A small audio embedding model, trained from scratch: log mel input, arch quartznet.
Rows from block 5 of a small audio embedding model, named by matrix and row number. Rows with one number belong to one channel. Each number is 128 + 24 x the weight over its row's rms, rounded and kept within 0 to 255. All counts start at 0. Numbers have three digits each. After the name is the row's rms in percent of the matrix's.
After each channel's rows are labels from the 100 clips, of 14848, where the channel reaches its highest value: "strongest on" is what is common among them; "loudest" is the band of the loudest frequency at the time of the peak. Only what is clearly more common there than usual is listed. The data: read English sentences (LibriTTS-R). In brackets: how many of the 100.
# convs1: first pointwise conv (model.blocks.5.convs.1.weight, 240x240x1), inputs 0-59
# convs3: second pointwise conv (model.blocks.5.convs.3.weight, 240x240x1, transposed), outputs 0-59

convs1.238 099:090155115112170157119123143102110101107070105108174150145107116130110112125107122149122120111098152109142103157148180182126106136132163140104124167140148146113169120119178103168092
convs3.238 093:152123172120125071155169189068131152119137163152103072129093139125129142135113123145113131171155138121177153149133152133131167118180146123183124148134152133104172139116106114120139
strongest on: voice: male (92)
loudest: 250 to 500 Hz (41)

convs1.220 102:160144119120154169133131142121118114150113087126115121121153134093083139086098140127137122164117102098099126141132110143175126122103124118151153136091083119138142136102111128075108
convs3.220 087:148144127134112109127103147107120110112112136143136126111132142151152119110106084130147178139082113103128106124082139106110104097129114104138113135106147101140114102080143137156115
strongest on: voice: male (91)
loudest: 250 to 500 Hz (34)

convs1.11 090:136140151095157092124122143130133137145136125154126145163100134147136122135107125109148122147175126165118121147115109155142161130121127156124132078132161125122150122140162148132122
convs3.11 077:155143136151135132090128126125120161142119119128133140142089090115205191075162093104131166115093116119095115127126134104147121129121112181097171080139157147186091102105152142118142
strongest on: voice: male (99)
loudest: 4000 to 8000 Hz (28)

convs1.224 104:118130129110177101100138057128127092153123108114110147147113118105123148133126109125161168122136110127133145116118135112101116114130184145094107141093117128094109134133098103134145
convs3.224 114:144144095135134135135129128125104171133076163140128157138096112115154131136146140110172143117086133100152111149084134117119103114120127137121158103141149140111124091111133177118139
strongest on: voice: female (89)
loudest: 250 to 500 Hz (36)

convs1.114 100:186142105094108147181084111107107131146103127136121123127141104176180074101078133171159143145194137119120131121163143148151159162126124134128124093117104149119118142140149138156119
convs3.114 082:085093152172124126106089146159151108098117108156122160130105111126137136112113106127114121105167133115114073114084100134113104149147155109106097114132155151108079149111137144125126
strongest on: voice: female (87)
loudest: 250 to 500 Hz (36)

convs1.181 100:137131133176099137112155083098174118158136134099137126129094119121135134136155133146139129135150134113107154121136107109114145128124129118110153058097126134101101157145146129137117
convs3.181 099:132119145102117110152153125135142142110079126122134167118131135147192134064113143113140093141100112146063129160134121175117149106109129142053177119102098144124127118161130111145133
strongest on: voice: female (95)
loudest: 4000 to 8000 Hz (32)

convs1.191 101:102092108157107135148131078123120129055130148142088147141116131121122151152135146136121119122104172136135107120117135097126132112157132088159114098135133136126119115128112144119134
convs3.191 116:141119119107135132138148107127118158129142119133149141136133148114166093094160156118116110095135150125111178116142155126169146139097112106111143106147110107089168108159087129117127
strongest on: voice: male (99)
loudest: 250 to 500 Hz (58)

convs1.221 101:150107108117113117147139112150103141087153135095109141110157143107128112129101126152138137138177115117133102148133130115102145133118085097127121122136157092161127099111080167142102
convs3.221 089:126115105142137152146144125138136139170094147165145084138104150113095123162105145123117150151123109078150178164083114144152145118134107098150119170141152125153127112128134140117153
strongest on: voice: female (82)
loudest: 250 to 500 Hz (45)

convs1.75 101:107086142130120137137133121146145114098137142125116142126137131151134119152141113137099142100145107152157160118120121111132107110100073093127145134112124125117159161140141107133107
convs3.75 101:085131150123124093105113134134130115123106123166122132123112129134136114122068153135141111123165148116140144107151105119133074120157131137112114145121115110099089159136103130137131
strongest on: voice: female (82)
loudest: 250 to 500 Hz (37)

convs1.171 096:131136107131149150123149156116120133141176138148121140125151126136136114115127125128135166123131085097116112137089143140103141100120122094160129125159146066139138128113098131121138
convs3.171 108:120175097083118117146104138125128109163130146099105135122115125135129143074129146127150142104119078117115123114115101126125134116111141153109106152125116085159122148120214135127126
strongest on: voice: male (98)
loudest: 250 to 500 Hz (35)

convs1.5 099:123116110109136132164083133111137124110129097119139120122121126123114137100104113130126123096103168146108126143132141160114130096072147151199154127134096161144071147135123125111132
convs3.5 106:116172116138138131138139095145120098135140117118124123150126180105151124147145095122135135133114078090141138135129142102138142146163177140136116133152085118183148121107180062112150
strongest on: voice: male (96)
loudest: 250 to 500 Hz (40)

convs1.123 098:088118115154103136171119123122141081084116127128145097108135103115114157101142157113102111107131200130099096102099142088127129132156120140126115141108132189122109144117090142099120
convs3.123 107:083165128162118138108122162132124097154156143118127116119134182131113119148114107134108126142146095103139124150115120133084129117159134060162109151123096085179136143125166163132124
strongest on: voice: male (97)
loudest: 250 to 500 Hz (44)

convs1.107 105:136144160134151094116109092102150140107093131106114099117172098140112121116111084138115130123105067146182127155108121107124073088115101123143106116143123131109114124139093148131164
convs3.107 106:129118110092108138172116100109096130125134153131116109125115093133091159165174165149135119089109136112168148094120157082182137140151117100137121098121123126111127158137126111134105
strongest on: voice: male (93)
loudest: 250 to 500 Hz (32)

convs1.22 101:103124115099133110130138105110116095086152162124116112101105075132185118176132104130131099145147129128133141122117147115150118164154093125085126118141125090125125149139148137164139
convs3.22 101:095088160137143119113123114120174104134111143113146165143115187109138128116106101125136147131130114113115141159132115182119093085146103085128158150147099101143113139104085121107094
strongest on: voice: female (89)
loudest: 250 to 500 Hz (41)

convs1.80 106:148127131141122154130153145127098155122158126156108156105134136122124112115131141126092198116115124117139107105109146111094111091144145095136128128152154095139136130125099092110119
convs3.80 113:134175088131125112144134129125095085152110158138139160129138123133145128108149138123128172152138095115088122137134125123132125130089130139125142131127127098159154133109190141127113
strongest on: voice: male (85)
loudest: 250 to 500 Hz (36)

convs1.23 095:075136145089118111145083125137130090148126143117105110112108108074070111123114160175099124114135142121129097118125097161117157135176124117140135096134140116160130154100110125139134
convs3.23 083:152123116074122114137105151167099154117117150147124092130093130124149128100135120136148129114117182085144098141148142111129102135129150126109148103132159200111152120192106139124134
strongest on: voice: female (90)
loudest: 250 to 500 Hz (34)

convs1.154 100:095090120138108140114127100077135140105151126106125112131121145133170109172147115101185143134093102143138148136109119106134139116106111122122166145096104110110111142122119101093134
convs3.154 085:126129119143108122133148134139136148087170130091132085117119103143112107142120097123117112107096105127133123143159172138112163126101114170131097135115145164122126118163140115146166
strongest on: voice: female (95)
loudest: 500 to 1000 Hz (30)

convs1.153 101:147111129132158122093114160123126125123155125143118119146140111150141114129115098102115138137175086146143114142093130162112130141125089109137129148138129128086131139155157109135075
convs3.153 091:134139138156138130177099158116172138131156131081132113144147119116140166133136123120134119070133131111097100101101122112115090112104090105121118160136123129117107116126156155117132
strongest on: voice: male (92)
loudest: 250 to 500 Hz (32)

convs1.194 105:106155150143086135123147122134112098095102121147104148112111121135125164097184135119111140150129195137149086100114130090110110125152111102135143119126156152135132170149134149108103
convs3.194 098:163132118115125162112098167091133144128116141178168169113112111144151085134138153139098134161108151119108164124151147118158107165099123133129137128109168105121131095149128136141116
strongest on: voice: male (97)
loudest: 250 to 500 Hz (48)

convs1.101 098:065141111123124136137109153101148088118162135100127136120126121147115112143084127129102078115131173112102151138176122161100074137115111145117111202138135139156142144148149143140107
convs3.101 089:154134139125127141132095088090145117115105135144191157115097119138123118094138110115141165121143146153085145131159111109139063141088095128093134133122121138132053096124134148140095
strongest on: voice: male (100)
loudest: 250 to 500 Hz (48)

convs1.189 097:110148110118113131114176145134111069171143115125089125154100148134122119117124110134158124090164110142132075105095125141126102149151097074134143111141127133093105152129122094129138
convs3.189 113:111075148109123108112146150118126178068115132141155111125127190134146073110146152129146136149076197123137144194129174106134126108126108132132134142124120153084120123180106114132120
strongest on: voice: male (92)
loudest: 250 to 500 Hz (34)

convs1.160 104:157069140163119085121092110135111134079114148145108104165125113107149104158122103123131149118093106145116160178133135098105163159138082143087128138105146130134117152122115141110089
convs3.160 093:134105136118125167152159086114104154136134131140107149140194112122118135102132118145145134110138138146145180148153152125180153173101143115130137083129138104085156078122120089124101
strongest on: voice: male (92)
loudest: 250 to 500 Hz (36)

convs1.82 099:122109134139132140123167123117106176126164129116114147110125106111139108102172124134115192096109105124124111068128133132085112099146137111140135128128137075114152133117129085127129
convs3.82 100:112084172119131170119123108134163165090147105107133085124135129132138110145113125128146105114094180109165127136134140134150113130137107130122094128125094166073100142131065104132133
strongest on: voice: male (85); the word "you" (32)
loudest: 250 to 500 Hz (37)

convs1.167 106:125150086155133098142122102130166102111131134176139125123124135155109153135177167125086097142113120121098123082114128103127156090160129141155142141104146097109122117135154111145130
convs3.167 112:101139131114143138119077125152173119151184123092137077139083149116114112146073133131104079142106152108134126099105116121144107131157143101175136145143123129094081159137138159117134
strongest on: voice: female (100)
loudest: 250 to 500 Hz (32)

convs1.65 070:116111089123136140120113110159118112114121125114154143119112099160144110127135118016111149140134133123147128134028173123187147074095145137104129087147143093140120102139141120147072
convs3.65 120:125135126101102106144132133127124145171126135154118120074128125179092124150131140200127128123131133129161120127110088125094136117152181097162138136075153120107138138129130119182111
strongest on: voice: male (100)
loudest: 4000 to 8000 Hz (25)

convs1.48 100:090120155105146132102075077116152122120146166126130099104097144130105122152117165131119132117094138105130139101137128145132127084118110106132134127066146097117129129107129128164124
convs3.48 095:131100104102128165167128149099073112166066123100063169129170143132152088127164126132147111098079130148118130161123126113135102145110128123099170161122093144166089088128131075132127
strongest on: voice: female (100)
loudest: 500 to 1000 Hz (25)