{"hop_length": 160, "am_softmax_scale": 16, "init": "lecun_normal", "beta1": 0.9, "beta2": 0.98, "eps": 1e-10, "batch_size": 256, "epochs": 116.3}
Rows from block 4 of a small audio embedding model, named by matrix and row number. Rows with one number belong to one channel. Each number is 128 + 24 x the weight over its row's rms, rounded and kept within 0 to 255. All counts start at 0. Numbers have three digits each.
After each channel's rows are labels from the 100 clips, of 14848, where the channel reaches its highest value: "responds to" is what is common among them. Only what is clearly more common there than usual is listed. The data: read English sentences (LibriTTS-R).
# convs1: first pointwise conv (model.blocks.4.convs.1.weight, 240x240x1), inputs 120-179
# convs3: second pointwise conv (model.blocks.4.convs.3.weight, 240x240x1, transposed), outputs 120-179

convs1.213:113119141134124145104169152136140159108082146143177125108109105147137157096076145147118115133124135131118096141149119197150119101114134131121104116094091156141158129140090105127101
convs3.213:102120128163179128143144149136132113145112097125140172172124120142121139100128120154130088114136144111092145124121126106104092122130152168169088078153153116143160114141087110123079
responds to: voice: female; the word "she"

convs1.12:107144100124094148130110104143140121120123117134149102178148117146143084083127128103150135130159117139158151104164109121214106137151139093128131153122108096095107127122122129137105
convs3.12:113148122133119147133051179123112117105119125109095151104121140128144152118166148158128211115129143139149136140103118131116111186139174139120122156141094160111156110119142081203110
responds to: voice: male

convs1.54:134160155167135118103137130128131142174124152111120132110149107214147098118099112159154158138175097118116094152153141129102142134153118161125111175094137136126117109120087150120105
convs3.54:161154123138147101123134192081150104134101118151105110137109093091103162120159087126115170150180108127120133124113134131085067155158136105129118169098152151112167112130140124133105
responds to: voice: male

convs1.170:105157134114105137111129131130108142131090148121155116163120108122136127123119146095121118145171151084186117108104168114098117130122140100142139165116159159126131150081109142120114
convs3.170:108086141142149155153153091130158130107135144088139145147083200148103116111101120127150107093118105113127158115140126143142124169139147155132089065135104106162124145145103149149102
responds to: voice: female

convs1.197:142125116138117142125114137094117136118138118143143141159112135116110089112140103114059127126096147108143146066157151163137169112161157135135136125122086127137150121126097115145136
convs3.197:130128117132157159131129096154135139126129134108109097120119127124123151117164094129119149171089108127111139131119084110151133119131093137167129103130158159125074121126097107163087
responds to: voice: male

convs1.39:125110084169123136138094141081121099131072136118208110098079099146135170120134150122130104138114120079127114159117165126124092123116087161168116160100123141135168148177097126126138
convs3.39:123109141134133144121127129100112122129134143093126089145150122152149111108092182131101132113134121159129126092133146163139132127154149130147093116140125137150145115163148136142132
responds to: voice: female

convs1.201:146083139112123115158146150125152099111095123157139131134103095124180143146084121143140150168165114131077119127121122114079134156114095131162114154078122137078104099133137118156119
convs3.201:093094083112073094128154158157141129126100157123136150157115100134116130105142164154077089138146119131168149130137115115148178132129129186128114117196108132139105141138076125163132
responds to: voice: female

convs1.56:119136098109128158101147137096116115119135130118113102141144150108184184126124106146095158166161130142074144149085126126156114166139123124123081129132181101126122165147091118123158
convs3.56:103096121128109116135113117168134136096174135155158197121126157114150099126136176122112110132097198124153159116129120173154143134143104115109122113150153124139099079107129121099144
responds to: the word "said"

convs1.220:117110146103115140092122154155165109103149105138139127149108135118107145125142128132098148149103101132101148135131034158143148083147139148120146135146111106147144156113136150115126
convs3.220:125152097094107123097117153139121147112097074129136104104160109087129123156137167095129167124092152124152121130147123138098144143110108142164134119110169113126124114148174097119142
responds to: voice: male

convs1.3:110089111184142182139125137163141068108111125175159132126094112109115132120123099137131130147122130140098103134099098166078142099151151102126149125154156105156143156118125112133087
convs3.3:157130116089086105116081109170121118099096076158151117068153146118129103136145171078144172135104086132148144141129148154126121135108135131106129121100148101112099120124135136153137
responds to: the word "she"

convs1.0:135145152137121146134108140107138079111104129133149146138160123124144154170108102145139110130127156165085156103122161169155140084123101138167132130108162085162128154070130148098123
convs3.0:142111188085125099132142086142126138150136124105104109147137145105103181102157105124130128144154141107130120131132127131130136125117113083106162119107094144120088131123136113125157
responds to: voice: female

convs1.40:144138135134110116173164156092083141099132105081099171107120127168155141131162101125134100125123141093111115117112129141108136143127139091132089121105085180076137080145109101128134
convs3.40:155135178115137121107081146102117126132150146152150108107141078109132141112099109125122152157120122186124119107132109149099114164124120132165146118117095107125122084081136108115141
responds to: voice: male

convs1.13:149180184137130101112117136114096119145130100117124131133139110155111147144093137108131127138122134163128100128138165138168148188129115149129103091117157161083136143159128116109113
convs3.13:122156148127158163146083121094137133148116172101076136131132151174149112118121132134181137107103122136142115117133120129116118131149120141159096150108102161125103112117135102165112
responds to: voice: male

convs1.100:138158146159090173121141113099087145163177132129124147136106070163105120136079105110152166121141206159124102123141102129145160152142116141157123115109190147122112107120112105093103
convs3.100:140178173106107141129097114133085145157087154094124156108138138156149125143149157090165150116140142175138132124129114158114096139175156125124107165067095154128105124123157099180144
responds to: voice: male

convs1.146:124136140128121097152146159075125121105094140102089105120137121119118159109078101142104119148137132115129129073099149122094127185168127081106153094113127157098131129107129111103097
convs3.146:108140100165098095124163118117107159131142136115122131129079122097109105130133107151092124112125176085111137156121133154167097097177079130120160130145113127107154148150092123105149
responds to: voice: male

convs1.111:131091098146152126118082173158152134111143170097171137124095127104084157115123092114117089168084152169193130151119085114101153095093142105171181130142126092159112123161138138134115
convs3.111:090089127117160148138140117122159142092083164162140087140122091128139118123156119145151126129101139072148078160110102118160091117143115174140159161085130116100142121126106166122077
responds to: voice: female

convs1.166:128133137097059167130159084132113123171133142121099115127098108110109132114126119126093148100123122132085127112108138140166135147140132124119125122116106121109106151054092140088135
convs3.166:106118115144177158094109155113126111153144121121155126131115091104113101123107169100193121160128117120133157102148097128144092186153166139128184196115148140121143112158141144095110
responds to: voice: female

convs1.139:143099153108156141139120148143128083084114129116079098101155127117098066083082142098134089162101108124103148102109113101105175124133149156099099133150082175110127120152120129110126
convs3.139:136154159089082144125138143166151145111131135146132099137133148106135122107142108116129146129112118136122113144112150152183117166176113127102129156105087164121150168127148122132125
responds to: voice: male

convs1.172:124135156161131133143127150151181073128133134110112140178130106115170104182143129133133119127113117213094157136145109089132142138142149119137146153116142125112159142114132099108144
convs3.172:116131108088130115125140131147150175167115146144155106127126115139112148092148111097093136152139134125087117120136091101144146117113105158161143112120117116137136164148117110126128
responds to: voice: female