Rows from block 2, named by matrix and row number. Each number is 50 + 12 x the weight over its row's rms, rounded and kept within 0 to 99. All counts start at 0. After the name is the row's rms in percent of the matrix's.
# convs0: first depthwise width-25 conv (model.blocks.2.convs.0.weight, 192x1x25), a 25 kernel
convs0.63 078:49 55 55 51 42 41 52 66 69 63 53 52 51 45 40 40 42 38 35 43 52 57 66 77 80
convs0.64 088:63 65 61 57 57 52 44 34 26 23 27 38 46 49 53 54 59 60 63 64 55 49 49 53 59
convs0.65 045:13 26 36 41 40 38 36 35 36 41 47 47 45 43 47 52 55 58 59 56 52 50 48 47 42
convs0.66 051:48 42 44 51 54 54 55 56 61 60 57 51 41 34 36 45 54 64 70 75 75 67 60 59 63
convs0.67 115:55 54 50 44 39 35 31 34 38 40 47 56 62 66 71 70 62 55 51 49 52 57 63 67 69
convs0.68 146:51 51 52 55 56 55 54 53 51 48 45 43 48 45 44 43 40 36 31 27 26 26 29 33 35
convs0.69 173:31 28 28 28 30 34 38 41 44 47 51 54 57 60 61 62 61 60 58 56 53 48 45 44 42
convs0.70 077:49 57 61 62 60 54 45 36 28 24 24 28 34 38 41 43 46 49 50 48 45 44 46 49 48
convs0.71 051:58 50 43 41 42 47 50 48 48 45 50 59 59 47 34 30 49 73 83 76 59 45 45 52 56
convs0.72 076:46 36 36 36 33 33 31 29 31 39 41 42 48 53 48 53 61 60 54 54 54 50 48 62 74
convs0.73 062:42 43 47 51 52 54 56 53 50 48 48 48 49 54 53 49 44 44 43 41 37 31 26 22 14
convs0.74 035:41 49 54 53 54 57 60 63 64 60 51 41 32 29 32 38 47 61 69 68 62 62 62 64 62
convs0.75 065:37 35 36 36 37 40 44 48 53 59 66 72 71 66 57 46 38 39 42 44 43 43 40 37 36
convs0.76 045:70 64 57 52 54 62 70 64 48 32 27 31 47 59 62 58 48 37 35 43 50 56 54 47 36
convs0.77 083:45 54 64 69 66 57 49 42 37 35 36 42 57 67 73 70 63 55 48 43 39 40 42 41 39
convs0.78 104:25 22 22 27 35 44 48 48 48 46 44 44 47 47 45 42 41 43 43 45 49 53 58 59 58
convs0.79 088:60 66 71 74 74 72 66 59 51 42 37 36 38 40 43 46 46 47 47 48 50 52 53 55 56
convs0.80 076:45 48 52 58 60 59 55 46 37 35 36 40 44 43 42 43 48 50 49 47 40 33 27 23 23
convs0.81 076:36 37 38 39 42 43 44 42 42 42 39 33 28 27 30 34 36 40 45 47 45 44 42 42 44
convs0.82 043:56 51 42 37 36 44 59 70 72 69 66 60 51 51 60 68 69 63 52 51 49 49 49 43 29
convs0.83 175:45 46 45 45 47 52 57 60 61 60 58 54 50 48 48 49 49 47 43 38 32 26 24 24 27
convs0.84 123:46 49 50 50 47 42 37 33 29 28 27 28 32 38 45 47 50 52 52 51 46 43 39 36 35
convs0.85 053:38 40 37 34 30 33 36 37 35 33 36 37 36 41 46 45 46 44 43 42 42 45 49 59 68
convs0.86 049:40 45 45 45 47 54 59 63 65 61 52 43 31 24 24 28 34 40 43 47 52 57 57 52 46
convs0.87 054:56 53 45 38 35 34 40 49 56 55 46 40 42 40 36 32 30 29 33 47 61 66 67 56 39
convs0.88 093:75 74 71 66 62 59 57 55 54 56 57 58 61 65 65 64 61 58 55 54 55 56 56 58 61
convs0.89 092:39 31 28 30 34 40 47 54 58 59 58 56 55 55 55 57 58 59 56 51 49 51 58 69 80
convs0.90 076:35 32 33 34 34 32 32 31 32 36 43 50 54 53 50 51 54 56 57 60 59 58 58 60 63
convs0.91 054:51 61 68 71 70 65 60 52 46 41 41 43 42 42 42 42 47 51 54 55 52 46 39 30 20
convs0.92 090:49 46 42 38 34 33 33 32 31 32 34 38 42 46 49 53 57 60 63 66 65 62 58 55 52
convs0.93 187:49 50 51 52 54 56 56 56 56 55 55 55 55 57 59 61 63 65 65 66 67 69 72 73 73
convs0.94 101:41 42 45 48 53 53 50 45 41 38 39 47 55 64 69 67 56 47 43 45 53 61 69 76 79
convs0.95 122:56 52 49 48 48 49 49 51 54 54 54 54 56 58 59 62 65 65 64 64 66 69 72 74 76
convs0.96 071:40 42 45 48 51 53 57 63 67 67 66 62 58 53 48 43 39 39 40 42 40 36 31 28 28
convs0.97 097:44 47 50 50 47 50 52 55 59 63 62 57 50 40 33 30 34 44 54 61 68 75 74 67 55
convs0.98 089:43 49 60 64 59 47 37 31 34 47 56 54 45 38 40 53 66 77 74 62 52 43 37 39 49
convs0.99 086:46 45 43 42 44 45 46 45 44 42 39 42 51 63 68 70 65 57 54 54 57 63 68 73 77
convs0.100 071:25 24 25 29 35 41 52 60 63 63 63 60 56 57 56 54 52 51 51 53 50 46 47 51 54
convs0.101 122:56 57 58 61 65 65 64 58 49 42 39 37 38 39 43 47 50 51 48 43 37 32 29 28 29
convs0.102 042:25 30 34 41 48 51 49 44 37 35 33 31 34 40 49 53 56 59 63 64 60 57 57 59 58
convs0.103 064:12 24 36 46 54 62 67 65 56 47 42 39 42 47 51 56 60 60 57 54 49 48 48 51 56
convs0.104 088:67 61 59 61 62 56 54 55 55 54 51 47 46 52 57 57 58 63 63 64 66 68 68 71 76
convs0.105 082:51 47 44 42 45 48 53 61 66 66 63 59 58 55 57 59 60 58 61 65 71 71 69 70 65
convs0.106 093:45 53 59 62 63 64 66 67 67 65 63 62 60 55 52 55 58 57 56 57 58 60 66 71 70
convs0.107 085:58 63 65 64 61 55 49 42 37 38 44 50 54 60 66 69 65 58 52 46 45 54 65 73 74
convs0.108 094:43 46 48 47 46 43 41 38 33 32 30 29 29 30 31 34 38 43 46 46 44 44 44 44 45
convs0.109 101:57 56 54 53 49 47 46 42 37 31 25 26 35 42 48 48 45 41 38 36 35 36 38 38 36
convs0.110 052:61 62 50 39 40 48 52 55 51 40 31 30 36 37 47 49 52 56 60 58 57 53 38 26 21
convs0.111 092:52 58 61 62 62 63 64 64 62 61 59 57 58 61 65 67 65 65 63 61 61 62 62 62 61
convs0.112 054:32 36 40 40 40 39 39 39 42 47 49 48 49 47 47 48 52 56 61 68 74 75 71 63 53
convs0.113 146:36 34 33 33 36 40 44 48 50 49 47 45 42 38 35 33 32 33 35 37 40 40 41 41 41
convs0.114 062:34 40 48 52 52 48 43 43 45 45 43 40 38 35 31 28 29 35 45 55 61 59 50 38 25
convs0.115 047:69 59 48 42 38 44 54 61 65 63 56 51 52 55 58 59 57 52 43 33 26 23 33 49 63
convs0.116 090:63 64 61 56 48 43 40 39 41 47 55 62 71 71 65 57 48 41 36 34 35 37 39 38 35